config.toml
dataset = "Sentinel-2 satellite tiles (TerraMesh)"
train_examples = 145000
horizontal_flip = false
hidden_act = "gelu"
parallel_block = false
moe = "expert_choice"
moe_every = 1
experts_per_token = 1
layers = 14
width = 192
warmup_steps = 190
Rows from block 5 of a small segmentation model, named by matrix and row number. Rows with one number within an expert belong to one neuron, the router's apart. Each number is 128 + 24 x the weight over its row's rms, rounded and kept within 0 to 255. All counts start at 0.
Before each expert's rows are labels from the 100 images, of 14976, where the router gives the expert most weight on average: "strongest on" is what is common among them; "lies over" is the class under the peak. Only what is clearly more common there than usual is listed. The data: Sentinel-2 satellite tiles (TerraMesh).
# router: router (model.blocks.5.mlp.router.weight, 8x192, trained with AdamW), inputs 64-127
# up: expert up (model.blocks.5.mlp.up, 8x96x192), inputs 64-127
# down: expert down (model.blocks.5.mlp.down, 8x192x96, transposed), outputs 64-127

# expert 6
strongest on: crops; main land cover: crops
lies over: crops
router.6 [112 129 164 142  95 140 103 173 107 152 130 142  93 105 122 161 153 157 134 161 123 141 126  74 100 129 110 103 129  89 163 149  95 101 142 113 138 103 105 165 117  89 136 131  97 164 106 120 132 120 134  89 130 160 172 110 126 108 115 113 161 123  85 128]
up.0 [143 111 105  90 152 137 144 137 152 139 124 116 170 151 161 122 134 110 145  95 113 148 136 167 114 162 110 123 166 158 110 107 119 138 125 147 112 118 174 169 169 142 146 149 167 124 153 147 171 133  68 142 120  81  88 135 134 119 106 129  78 116 122 112]
down.0 [157 102 128 155 129 176 146 143 142 142 104 123 147 102 154 101 133 123 106 154 116 171 111 137 157 160  88 116 108 119 103 121 160 120  96 115 117 178 125 113 119 111  92 131 130 137 105 164 104 136 120 105 111 146 129 129 146 119 136 120 136 181 108 105]
up.1 [ 71 124  95 127 140 124 129 120 113 164  72 135 146 140 125 130 119 152  98 119 169 117 195 143 122 137 142 124 131 117 125 156 155 113 136 131 136 112 104 129 141 136 157 140 103 149  98 110 130 162 145 129 108 101 122 111  99 111 128 178 142 169 132 144]
down.1 [ 86 177 151 107 118 125 123 124 174 140  49  88  70 143 147 119 151 160 144 162 152  92 156 151 117 114 166  89 165 143 119 127 127 134 138 142 104 139  96 111 129  80 117 139 101 126 127  98 116 150 150 135 119 136 110 136 133 151 121 135 121 123  81 179]
up.2 [140 136 109 119 166 160 151 147 139  69 115 139 114 174 133 138  51 130 132 120 109 103 129 161 146 142 109 127  87 121 147 106  86 152 101 121 100 154 158 120 120 133  99 103  85 137 160 188 155 129 102 110 146 130 126 128 121 144  89 115 144 114  63 120]
down.2 [118 118 118 113 145 200 148 148 124  89 129 112 158 148 141 151 150 135 130 148 108 118 131  94  97  99 135 115 125 105 148 126 103 120 135 148 163 101 148 176 101 171 113 100 131 122 107 160 129 115 113 106 158 148 113 129 138 150 113 131 125 145 107 109]
up.3 [180 154 149 121 134  86 134 129 114 155 147 164  92 122 133 137  95 122 156 104 124 105 143 129 124 118 102 145 107 156 112 133  95 134 110 109 171 143 126 144 133  84 123 110 113 112 145 117 145 135 136 132 114 112 165 157 145 165 110 102 130 128  99 139]
down.3 [156 145 132  84 175  88  70 133  95 125 173 116  55 154 113 131 145 114 147 120 115 137 143 142 145 164 140 114 125 101 148 142 130 161 118 121 140 106 168  87 144 122  89 119 143 147  75  83 121 137 155 114  85 145 165  97 134 111 108 134 123 122 162 126]
up.4 [145 152 118 116 158 146 177 138 160 133 116 137  99 157 141 170  95  84 116 130  95 140  96  99 105 117 123 109  81 140 141 154 166 105 146 166 109 140 145  91  97 103 107 123 118  79 142 144 154 125 119 142 156 135 148 108 129 132 107 140 123 163  79 142]
down.4 [140  77 166 113 117 177 165 169 145  86 152 128 107 106 100 139 146 127 100 124 115 106 138 149 111 142 106  77 131 148 157 116 146 109 106 126 134 144 158 127  91 142 112 106 119  99  99 120 108 148 153 133 133 145  99 122 106 167 102 125 118 164 132 109]
up.5 [140 142 150 111 144 119 134 128 142 118 106 123 137 123 130 124 154 148  97 141 124 120 142 125 166 143 105 147 119 132 136 127 172 151 117 132  90 111 126 111 107 123 119 125 130 161 125 113 111 126 142 161 137 144 104  62 103 155 130 120 132  89 124 142]
down.5 [155 124 115 115 143 107 129 127 109 155 161 108 101 124 132 108 149 126 142 129  96 127 119 115 150 135 111 142 134 164 120 130 132 131 180 138 146 121 128 150 115 119 144 105 105 151 110 130  51  59 117 132 117 144 139 112 115 101 146 125 124 177 104  81]
up.6 [155 146 158 165 154  94 148 147 161 129 145 113 129 102  96 112  92 129 101 130  86 125 105 112 116 120 107 145 175 117 126 149 164 122 107 147  94 119 135 139 120 111 158 157 120  98  75 143 114  77 121 132 137 111  93 131 120 126 185  94 133 140 133 133]
down.6 [141 112 182 159 153 116 152 123 126 100 152 112 136 116 133 153 107 135 133 155 137 118 165 142 141 123 140 180 121 104 147 100 123 118 105 166 149 168  57 142  95 128 113  95 118 109 146 135 119 109  92 111 111  84 128 132 112 132 170 152  89 145 143 108]
up.7 [116 112 122 114 142 178 130 142 131 128 102 119  93 121 114 130 140  98 126 118 130 192 151 102 135 162 134 148 126 121 132 134 118 119  62 157 157  98 126 113 143 146 112 133 125 140 129 130 142 138 138 130 137 157 125 179 120 100 131 140 130 123 131 182]
down.7 [137 126 194 138 126 142 125 119  98 153 144 157 146 106  93 156 116 168 121  76  91 125 135 138 145  93 107 181 125 133 131 131  85 149 144 133 110 113 154 127 161 110 128  67 115 126 112 130 110  99 150 147 136  73 103 157 134 134  75 131 153 156 137 118]
up.8 [167 142 132 121 113  90 152 139 101  81 101 129 136 151 121 117  76 130 147 135 145 131 138 120 134 123 136 133 127 142 131 133  98 118 103 151 137 104 155 151 114 133 136 130 132 133 144 161 161 134 130 163 117 162  99 109 128 101 115 177  89 124 118 138]
down.8 [176 131 172 159 149 161 136 160 120 116 179 144 120  93 108 168 124 151 161 124 115 156 104 162 128  85 154 137 146 143 111  98 133  50 161 135 147 131 150 156 121 143  97 158 122 111 130 131 134 140 122 106 140 119 104 117 136 133 163 128 130 144 128 138]
up.9 [162 131 130 139 132 137  89 125 144 139 151 134 115 117 128  93 119 143 112 133 178 166 179 160 121 103 109 123 117 146 104 105 119 154 136 146 117 109 113 138 154 125 147 117 103 118 171  85 135 128 102 167 120 164 130 103 158 128 137 118 134 103 151 117]
down.9 [122 109 183 115 124 162 135  98 138 145  88 115 119 119 144 160 109 143 127 118 200 152 140 142 102 106 128  75 102 142  67 112 128 130 119 123 110 123 183 127 159 145  99 121 179 132 118 101 104 142 114 161 167 147 135 134 131 149 142 120  78 131 124 138]
up.10 [129 130 150  63 147 102 107 195 154 139 123 123 139 158 110 140 112 115 114 136  96 126  97 149 141 105 175 128 164 144  91 105 152 156 136 140 125 123 128 162 124 119 154  88 154 136 107 105 136 122 122 153 128 143  98 112 119 117 134 124 116 111  98 133]
down.10 [160 144  84 165 122 139 138 121 103 140 173 165 155 101 117 156 126 103 132  73 102 125 116 123 139 121  92 176 116 146 150 133 105 118 152 164 127 110 112 152 118 122  90 120 145 136 114  90 139 109 101 107 152 137 131 142 141 118 114 105 159 133 173  89]
up.11 [151 109  95 138 111  95  88 160 184 119 128  70 151 117 134 105 107 132 141 109 137 116 122 142 159  60 153 164 104 136 131 115  92 142 107 127 152 116 132 142  97 131 168  98 157 154 143 156 115 125 133 120  92 123  92 143 158 134 176 137 147 118 103 131]
down.11 [106 139 116 164 139 118 113 120 130 152 116 134 113 135 106 122 151 150 103 109  91 130 131 103 134 143 107 136 127 131 141 149 139 160 128 137 102  74  95 120 146 129  93 138 161 148 190 120 116  92 122 154 134 146 113 109 148 111 126 147 135 145 155 158]

# expert 5
strongest on: snow or ice; main land cover: snow or ice
lies over: snow or ice
router.5 [142 147 119 131 100 133 134 131  96 125 170 137 144 121 137 100 130 175 120 129  92 153  92 102 135 114 159 129 133 157 148 100  99 148 100 112 126 152 153 119 162 145 118 145 118 117 154 185 169  91 122 165 145 137 136 118 105 115 179 148  79  74 125 153]
up.0 [ 84  79 163 157 145 112 126 150 135 143 115 119 100 106  94 153 161 119 111 133 147 154  58 138 144 103 160 139 108 110 146 132 133 142  90 173 156 139 156 178 163 124 121 117 162 133 175 171 144 115  94 136 147 169 120 125 119  83 113 155 132 161 113 118]
down.0 [144 144 135 121 163 113 152 175 124 106 142 144 152 110 101 129 133 112 107 175 135 126 111  88 109 139 156 179 125  85  96 131  91 137 142 141 144 136 133 151 134 131 171 139 121 123 117 113 133 164  72  84 107 118 157 164 133 100 118 138 105 144 118 128]
up.1 [113  98 148 130 125 102 119 148 134 122 140 131 133 124 123 141 115 111 137 117 172 147  96 127 142 134  98 119 125 162  80 154 157 115 140 106 122 129 125 112 159 120 125 123 142 105 112 124 114 121 119 117 128 156 125 124 177 100 122 153 114 115 146 148]
down.1 [107 131 126 132 117 105 138 108 152 133 201 107 130 115 129 115 120 153 139 129 120 134  77 142 136 130 105 139 124 127 108 145 146 134  91  92 104 152 141 135  99  99 126 132 144 160 127 126 139  83  96 136 130 127 125 149  77 111 140 126 104 185 133 139]
up.2 [120 114 128 105 109 174  89 111 149  88 136 136 126 126  85 144 123 142 134 111 162 147 132 139 127 153 106 124 143 142 139 101 138 133 150 134 112 151 127 138  92 117 100 131 152  71 111 119 117 129 155  94 136 154 108 128  88 112 155  89 126 144 126 130]
down.2 [146 154 136 118 126  87 141 144 119 153 130 147  97 122  90 102 121 174 112 110 146 113 190 107 153  94 148  80 126 127 100 133 155 168 151  88  94 126 131  90 169 124  82 165 129  88 151 148 117  91 121 183 143 152 143 157 132 128 152 111 117 139 120 153]
up.3 [136 147 113 117 125 123  84  97 110 134 140  90 170 140 110 100 140 111 132 159 134 123 122 142  84 180 150 126 129 108 157 124 119 123 118 137 134 183 134  79 162 115 139  98 139 111 101 140 152 132  89  79 114 123  83 177 115 135 108  96 140 105  73 106]
down.3 [ 79 145  94 119 169 127 125 131 137 148 158 126 131 136 111 141 116 175 160 147  95 104 156 140 124 127 118 149 131 150 162 114 124  79 109 109 154 160 113 118  78 129 115 149 146 124 155 120 138 139 131 139 143 121 134  86 107 105 105 172 130 101 118 131]
up.4 [134 118 136 153 111 114 168  88 133 141 111 161 149 109 136 153 176 170  76  81 177 108 102  89 107 133 112 172 133 131 118 128 135 130 140  89  94  95 135 105  87 113  82 152 139 211 121 120 127 143 105 104 112 120 132  95 156 140 118 153 167 158 137 106]
down.4 [ 93 174 131 128 132 111 137 143 147 137 159 122 119 126 107 134 135 100 139 109 138 159 166 136 107  71 118 169 103  98 128 141 102 146 140 136 129 158  86 143 122 103 168 164 116 154 133 139 155 138 129 105 103 128 105 155 125 138 124 132 145 168 115 128]
up.5 [118 116 123 126 142 145 132 161 137 120 138 118 110 132 136 143 135 155  59 127 143 127 103 142 134 160 172 114  93 126 125 140 123 146  88 136 128 131 137 131 174 139 109 135 149 113 145  77 142 136 152 135 127 130 123 130  90 140 161 122 116 123 124 118]
down.5 [178 101 150 122 118 114 154  92 132 145 138 147 122 123 101 156 160 126 110 145 146 113 135 152 171 159 164 157 136 128  99 174 157 156 161 146  85 101 127 155 130  85 105 146 158 143  97  96 137 156 131 118 100 136 109 166 137 129 109  83 151 113 111 115]
up.6 [ 91 140 150 100  91 110 151 133  95 142  93 141 165 141 134 117 131 109 102 138 218 146 166 158 139 127 166 126 149 124 127  84 105 144  96 155 166 104 123 159 133 107 184 105 100 153 103 107 146 137 111 160 142 158 142 176 112 102  96 146 132 158 109 111]
down.6 [123 127 106 116 144 155 124  98 126  70 133 130 109 124 138 108 162  99 117 143 133 132 113 123 105 119 104  73  99 124 126 162 150 137 134 131 158 152 119 150 133 138 142 116  79 118 150 142 156 120 133 123 143 143 138 201 129 141 111 144 125 102 146 167]
up.7 [ 99 108 110 136 128 130 122  97 125 138 119 110  84 126 147 114 161 110 128 129 199 125 148 116 140 156 122 158 152 145 105 128 122 143 158 143 104  96 149 138 135 137 186 107 136 117 111 171 122 122 147 167 133  91  89 116 138 126  88 128 140 127 124 149]
down.7 [153 131 162 118 102  95 114 145 110 116 150 147 100 151 164  91 113 108 126 124 125 131 142 147 137  88 161 127 124 162 139 124 116 124 119 132 127 151 115 121 119 123 151 117 121 160 126 155 109 123 139 147  96 105 127  74 123 146 155 140 110 141 139 140]
up.8 [ 93 147 144 154 101 119 147 114 145 146 115 182 141 122 146  75 109 126 111 125 101 144 114 125  94 150 124 150 107 121  89 156 119 135 108 178 128 148 114 170 115 107 123 132 159  90 135 100 144 146 132 144 123 110 114 156 149 105 177 130 106 125 140 168]
down.8 [ 95 123 169 106 153 166 130 110 127 147 110 177 117 141  86 131 122 108 126 163 134 139 108 120 151 114 124 125 107 103 106 125 123  99 131 169 120 122 133 136 108 172 137 136 140 123 117 158  44 111  97 115 182 168 120 120 127 101 123 159 102 144 115  96]
up.9 [134 121 137 127 139 155 105 112 135  95 100 131 126 115 136 153 138 158 114 157  76 113 135 119 115 142 117 150 140 136 141 137 135 108 116 124 177 146  99 146  69  91 146 119  92 129 129 103 101 204 138 111 119 109 145 126 114 130 147 116 156 127 113 131]
down.9 [108  94 107 135  76 114  81 131 117 104 117  92 138 135 151 125 128 117 155 128 162 187 131 144 107 163 173 123 106 126 133 127 123 119 158 144 160 169 130 136  82 142 148 154 114 103 128 116 149 154 113 131 124 174 124 117  80 110 125 114 113 155  88 126]
up.10 [108 115 127 152 137 159 132 110 122  84  92 167 114 133 136  82  93  99 152 148 129 139 161 105  96 117  94 149 116 113 160 128 103 111 113 107 205 169 113 169 108 113 114 114 130 129 111 109  94 173  80 130 124 138 123 150  86 140  85 107 123 172 102 140]
down.10 [149 128  82 145 112 106 179 120 121 148 123 117  86 131 125 122 165 141 119 127  84 160 130 127 144 156 158 143 170  83 117 136 148 133 108 111  76 130 142 128 115 159  74 113 118 123 102 147  92 176 143 160 143 142 107 127 125 112 130  97 154 136 145 146]
up.11 [123 128 145  80 116 146 129 150 109 116 175 144 156 105 114 125 148 153 134 157 124 127 161 144 131 120  94 129 106 100  96 112 119 197 138 150 105 155  93 157 107 125 148 131 126 102 101 114 142 141 136 163 140 132 144 155 163 103 148 122 145 148 133  89]
down.11 [158 114 133 123 124 155 108 122 145 151 186 134 131 115  94 158 143 136 146 131 123  85 127 158 149  89 114 123 154 100 146  90 194  91 133  89  96 118  89 143 163 153 120 130 138 105 106  41 158 125 139 121 135 125 114 140 159 130 127 172 142 110 118 110]

# expert 7
strongest on: snow or ice; main land cover: snow or ice; main land cover: water
lies over: snow or ice; water
router.7 [173 130  86 173 124 145 129 117 111 145 151 102 142 115 156 151 141 103 144 132 157 110 105 111 126 164  72 134 120 145 138 186 134 147 150 139 165 144 145 148 148 133 132 144  98 112 119 133 151 129 148 135 133 150 116 154 154  95 148 111  99 129 163 115]
up.0 [117 130  87 159 136 138  97 178 163 109 140 117 109 132 131 120 135 122 134 124 134  97 149 132 128 141 132 133 124 143 163 122  94 178  82  81  97 103 125 119 143 136 154 135 110 169 138 113 141 125 111 119 140 136 116 144 138 123 127 141 164 132 148 158]
down.0 [134 143 168 142 122  79  88 123 141 147 116 122 102 101 102 136 138 112 149 130 100 144 144 150 168 125 109 112  85 109 115 154 136 144 159 120 128 132  74  98 148 175 136 138 142 132 141 146 119  96 189 115 105 111 105 118 158 142 116 198 101 160 170 108]
up.1 [ 97 155 135 107 124 142  69 156 134 132 106 107 125 125 115 105 131 141 136 132  96 131 145 135 128 146 124 115 157 116 151 170 127  66 129 133 203 140 116 158 136  78 143 132  84 120 132 131 104 151 141 129  78 100 117 123 127 140 129 170 128 118 131 112]
down.1 [ 92 132 182 135 143 110  83 130 105 146 173 116 133 130  92  80 150 119 159 121 143 163  78 131 135 143 139 147 113  90 120 114  88  98 157 124 123  97 125 143 137 153  89 120  98 121 182 136 142  96 137 180 106 140 121 132 133 134 136 122 128 140 146 144]
up.2 [120 138 131 101 129 166 112 133 126 152 133 123 100 102 139 116  90 125 141 166 119 101 147 175 121  94 145 126 144 121 131 140 158 139 134 151 124 107 144 117 185 100 116  78 126 125 108 128 126 131 166 133 172  79 124 162 102 124 112 116 142 183 121 162]
down.2 [111 142  93  93 113 161 113 113 117 103 114 124 103  86 155 142 104 145 150 135 166 135 104 141  94 143 104 103 129 125 123 127 124 116 113 163 157 131 145 150  98 102 116 148 122 105 159 140 118 110 118  93 128 107 146 118 126 103 198 105 123  82 124 127]
up.3 [ 86 138 135  96 156  78 111 144 156 145 114 127 109 124 155  78 158 121 175 119 116 106 151 161 145 124 150 128 111 150 126 137 134 180 129 121 102 100 134 151 106  80 142 117 131 119 130 148 136 130 166 136  73 125 145 110 139  89 140 133 117 128  64 128]
down.3 [102 118 101 132 139  98 105 123 111 125 165 112  93 118 108 159 104 150 147 105 151 129  95 123 121  92 154 105 112 132  93 136 118 128 161 111 135 152 153 108 147 110 112 118 111 116 147 152 131  90 130 143 143 144 137 138 118 136  93 164 159  92 145 148]
up.4 [161 112 124 100  82 156 174 129 130 134 125 140 138 178 133  74  94 121 128 167 151 146 144 120 139 167 125 119  93 174 111 115 168 148 133 100 108 117 158  70 101  80 143 105 111 118 160 132 187 101 122 126  87 159 117 157 149 124 115 108 123 145 144 130]
down.4 [142 162 123 139 133 116 116 101  97 136 115 113 127  99 168 109 128 121 138 134 118 158 142 127 135 123 101 107 174 146 133 151 124 131 129  99  67 160 110 137 166 141 189  99 133 113 119 141 159 159 159 106 113 115 121 134 137 130  93  95 154 102 111 153]
up.5 [148 125 153 125  98 108 115 153 138 146 130 162 102 131 114 134  98 138 145 188 133  82 170 168 133 138 129 136 132 123 152 144 110 106 111 106  95 145 102 140 131  83 112 121 138 120 124 179 143 103 150  94 122  91 112 141  99 137 119 124 122 182  96 156]
down.5 [156 104 114 134 105 127 133 147  91 116 111 177 120 139 116 151 127 115 139 134 108 139 123 133 168 104 110  86  89 138  94 150  87 127 128 164 142 149 120 132  76 104 110 138 119 118 133  79 124 130 104 189 138 117 128 104 140 148 124 125 172 121 127 178]
up.6 [132 132 111  96 106 152 136 118 124 143 154 139  94 149 115 155 137  94 124  96 211 129 180 139 179 117 133 122 144 119  71  84 115  96 123 147 166 119 128 124 102 102 127 138 136 135 151 160 113 136 102 129 114 109 144 135 135 101 133 167 131 129 123 102]
down.6 [145 149 119 145 134 123 104 120 117 145  84 138 103 130 139 132 131 134 132 137 129 126 100 148 127  71  73 146 179 162 152 143 163 135  97  99 144 121 139 147 102 126 151 107 109 132 140 129  89 144 177 117 193 132  87 142 123 185  97 111 147 105 122 103]
up.7 [157 118 119 119 139 135 125 126 135 109 142 132 133  99 155 118  84 119 120 166 106 116 103 146 134  94  61 139 138 123 145 155 109 146 142 124 140 155 141  99 104 136 105 151 128 137 137 141 134 125  92 123 132 135 109 138 141 121 116 151 156 153 134 159]
down.7 [154  78 125 111 141 105  77 157  87 133 120 125 114 121 162 115 151 116 153 166 166 130  95 119 162 140 164 145 125  80 164 138 104 151  95 104  98 116 147  93 193 129 141 147 128 144 134 124 137 122 114 129 136  99 149  90 135 127 153 144 106 161 150 129]
up.8 [104 104  91  83  92 127 132 144 179 120 116 130 111 102 126 161  94 157 130  82 126 145 151 116 136 112 152 115  96 146 106 112 125 108 112 121 111 140  84 118 159 141 180 142 132 139 107 138 123 113 107 119 129 154 112  94 118  96  98 108 123  94 107 182]
down.8 [ 89  98 177 117 131 103 134 141 156 155 154 131 132 103 115 139  85 150 110 149 117 170 118 152 130 129 135 108 123 134 149 125 132 136  97 140 159 116 144 125  72 160 158 120 135 158 130  96 127 156 130 159 138 119 110 133 106 120 108 139 136 131 118 127]
up.9 [151 109 100 121 121 136 142 149 155 194 114 119 148 157 150 167 165 123 159 107 107 120 180 114 108 109  93  81 144 154 140 149 139  96 120 122 127 122 148  98 157 101 140 110  89 109  87 144 125 169 151 147 155 142 160 110  91 131 146 158 146 143 137 132]
down.9 [115 140 155  78 112 118 155 117 148 133 108 153 137 126 115 109 124 139 141 146 130 113 120 174 113 112 168 188 157 155 105  95 150 123 145 164 151  96 115 166 154 126 137 138 155 123 144 132 114 169 125 127 113 121 135 138  82 147 162 127 116 115 119 127]
up.10 [118 132  96 113 118 106 137 114 133 138 114 137 125 117 172 105 116 121  92 141 177 120 176 127 117 129  97 124 116 109 131 135  95 128 108  91 125 159 141 132 117 106 142 140 112 120 144 163 137 113 119 134  79 160 144 129 105 125 127 138 129 128 128 182]
down.10 [125 111 119 136 156 152 125 109 140 108 136 127 145 121 131 128 117 108 118 188 122 144  98 120 137 181 133 108 110 154 119 115 132 148 127 137 132 103 144 115 157 187 180 140 127 140 158 112 112  68 122 160 103 122 148 133 124 180 119 139  80 129 156  89]
up.11 [151 118 133 164 123 100 121 135 129 170 140 130 140 117 101 121 150  83 108 107 119 150 144 129  97 109 164 114 124 107 141 120 147 145 115 155 145 128 142 133 174 153 115  94 121  90 141 154 117 171  94 116 105 162 116 141  86 112  89 142 139 129 150 126]
down.11 [156 157 110 113 112 148 138 144 154 101 117 135 104 136 154 146 155 117 170 132 193 154 119  99  81 122 183 125 153 165 110 129  84 145 131 125 122 152 110  96 150 120 112 142 123 132 142 110 121 164 106 154 106 136 148 167 139 143 148 153 120 131 138 136]

# expert 2
strongest on: main land cover: trees
lies over: trees
router.2 [142 148 141 102 144  75 164 111 156 125 113 164 153 167 105 129  96  88 118 118 120 119 146 108 113 113 107 107 127 126  94  97 165 121 173 152 132 115 151  98 112 101  84 160 136  81 117 144  99 127 110 137 173 120 134  68 143 141 123 146 166 125 145 103]
up.0 [131 146 121 147 139 151 154 122 109 164 166 123 125 132 135 170  92 149 202  81 118 138 110 155 132 138 185 144 100 138  86 121  83 135  85 118 145 139 142 137 116 104 153 144 104 149  91 111 128 115 123 108 107 116 169 130 130 116 113 112 126 142 150 157]
down.0 [ 87 152 121 105 135 112 107 133 134 121 162 143 108 109  99 121 114 128 112 106 119 134 116 129  87 153 147 148 116 126 138 156  97 134 140  89 134 132 177 149 136 130 114 149 131 106 145 160 133 119  95  89 142 104 137 117 124 142 151 161 124 135 107 111]
up.1 [100  89 111 152 119  74  90 143 121 164 149 101  80 155 123 135 107 130 164 134 162 115 122 192 124 118 130 116 160 141 118 152 142 154 116 110  96 137 117 166 154 162 161 102 178 105 131 184 127 119 152 102 145 158 151 135 142 127 103 128 139 127  95  85]
down.1 [137 141 192  97 116 104 117 152 150 110 152 144 124 132 106 117 133  93 139 129  81 156 162  97 159 138 112 158 156 110 107  99 148 121 138 153 119 121 152 144 149  84 139 128 137 127 152  85 157 145 105 126 151 140 150 145  68 135 130 125 114 120 199 107]
up.2 [154 145 153 105 180 155 104 139  88 149 101 117 138  85 121 121  77 116 117 143 112 117  88 147 130 130 133 135 159 164 139 125 151 183  95 135 134 153 144 131 164 169 139 126 137 106 139 118 145 112 116 145 154 134 138 132 102 107 105 104 138 116  82 118]
down.2 [155 118 149 128 152 135 128 148 149 127 114 133 157  98 126  93 171 100 159 172  80 118 138 105 134  85  88 168 112 132 117 140 140 139 129 141 142 147 102 161 133 170 167 174 106  97 157  67 155  91 123 137 162 136 132 145 158 129 119 129  81 124 104 133]
up.3 [100 147 117 137 132 107 145 110 150 142 111 108 129 148 133 150 121 141  69 108 142 111 163  89  94 133 121  69 154 135 128 194 148 146 145 130 144 126 151 107 166 112 112 134  90  87 137 133 138 112 140 138 130 118 131  82 108  99 106 134 173 114 117  90]
down.3 [104 118 162 127 115 163 131 109 116 154 152 162 125 170 145 154 153 115 128 153 118 143 115 139 146  91 129 111  99 136 170 102 120 112  94 131  99  95 141 119 169  95  79  99 140 121 128 123 137 174 161 172 105 154 151 122 105  99 123 138 121 167 141 109]
up.4 [163 129 118 197 143 138 132 133  97 125 136 156 160 122 154 137 122 162  87 126  57 143  63 127 155 133 152 123 149 106 117 161 122 129 103 152 112 113 130 131 148  96  96 112 116 118 144 130 121 123  85 145 140 146 114 103 110 145 145 102 161 156 142 115]
down.4 [125 139 146 137 119 122 174 140 120 155 141  89 161  80 136 122 135  73 149 123 109 151 122 122 150 133 150  88 114 148 134 168 124 130 122 149 144 104 159 135  98 159 125 104 165 106 117 175 106 152 156 161  85 131 151 118 140 131 108 124 121 141 119  46]
up.5 [102 140 149 104 125 154  86 166  93 139 114 143 111 123 141 178 108 135  87 126  93 134 127  77 147 118 119  98 123 165 149 114 118 108 171 171 168  97  80 101 148 101 160 130 116 157 145 129 125 168 159 131 131 206 118 100 126  84 152  95 173  99 135 117]
down.5 [ 81 137 129 123 124 117 154 180 101 129 152 168 124 148  95 125 143  94 123  84 142 145 133 168 123 162 159 129 138  96 117  87 142 119  83 141 122 116 144 171 112 119 124 120 178 123  99 192 152 111 161 119 132 169 105  84 117 135 103 155 122 135 131 147]
up.6 [118 123 128 161 101 144 148 116 137 108 131 119 142 108 105 118 109 158 128 172 128 145 137 105 110 119  98 137 152 104 119 184 120  89 114 134 106 128 112 139  83 131  83  97 139  74 147 117 125 126 168 125 143 114 123 119 141 132 205 169 112 121 134 138]
down.6 [102 154 105 155 126 129 100 117 136 144 135 130 107 120 146 102 130 114 139 117 124 126 149 110 156  98 171 148 123 132 159 125 146 169 156 134 156 124 105  91 148 107 119 135 137 138 137 156 159  68 151 176 132  92 142 119 162 132 142 138 132 148 114 132]
up.7 [124 154 164 138 112  82 136 105 144 107 149 120 173 105 138 162 117 118 125 104 133 144 130 124  93 110 101 141 142  90 128 110 105 141  94 139 115 115 113 107 102 146 100 143 141 167 106 104 161 133 126 122 142 147 108 149 137 156 121 130 190 109 152 127]
down.7 [169 144 145 127 145 151 123 101 151 131  78 137 144  88 107 124 109  97 105 143 127 121 123 131 162 117 156 168 138 142 134  97 126 116 111  59 145 127 182 129 129  97 122 112 138 166 105 118 130 147 127 159  76 137 161 106  77 115 101 105 145  95 136  92]
up.8 [ 84 157 150 120 102 125 147 137 121 134 130 140  76 154 138 137  93 152 146  84  98 110 118  97 102 106 114 136 149 147 148 129 112 107 142 149 131 137 158 122 141 138 103 120 123  99 126 109 126 149 112 128 121  82 124 129 165 159 122 151 122 145  78 118]
down.8 [111  97  86 130 126 123  92 155 126 130 140 117 133 129 114 151 143 128 104 152 182 137 123 132 143 133 205 109  97  94  94 131 135 138 123 152 229 137  77 123  93 111 158 125 120 132 140 105 140 102 123 146 101 146 144 136 101 101 151 147 136 154 128 113]
up.9 [119  99 114 133 111 140 125 134 149 122 153 130 144 114 132 138 135 143 154 115  97 128 114 154  95 127  81 112 129 137 128 113 146 123 146 146 132 122 125 201 133 137 133 129 132 136 107  69 155  74 166 108 133 138 101 134 112 170 116 135 160 102 127 134]
down.9 [ 86 127 103  86 137 109  87  96 126 119 139 167 135 149 106 136 167 127 129 107 123 129 134 136 171 152 106 149 107 126  89 149 139 140  77 133 130 172 157 138 173 157 103 145 144 169 115  78 152 128 163 127 138 160 155 130 126 123 138 117  99 142 100 157]
up.10 [138 144 126 179 108  79 183 134 158 125 159 132 115 114 128 144 116 105 160 132  98  78 131 138 138  99 140 131 129 141 102 105 130 132 150 115 139 153 132 160  99 122 115 128 128 141 115 137 119 146 115 129 103  83 114 129 113 186 145 140 115 108 119 105]
down.10 [ 99 103 129 117 134 154 105 105 135 152 158 118 148 120 158 110 146 134 151 125 131 130 151 120 128 147 112  77 125 125 124 118 142 123 154 145 140 130 171  96 110 108  99 142 125 139 143 117  59  94 119 144 149 133 127 125 121 141 160 145 114 107  96 168]
up.11 [131 127 115 157 140 107 110 116  98 135 150 108 150 143 142 124 119 127 158 129 133  90  89 182 136 137 140 169 129 180 120 155 120 160 121 159  91 105 137 141 145 160 123 101 148 174 146 105 123 109  94  95 163 116  60 114 134  96 138 154 141  97 132 111]
down.11 [163 135 133  96 189 164 124 138 124 164 126 152 126 110  90 111 134 124 112 112  96 100 118 141 124 141 112 140 153 164 121 108 133 140 112 104  97 129 151 126 145 135 150  85  88 109 100  85 147 171 156 134 137 105 120 116 155 154 131 131 132 145 160 109]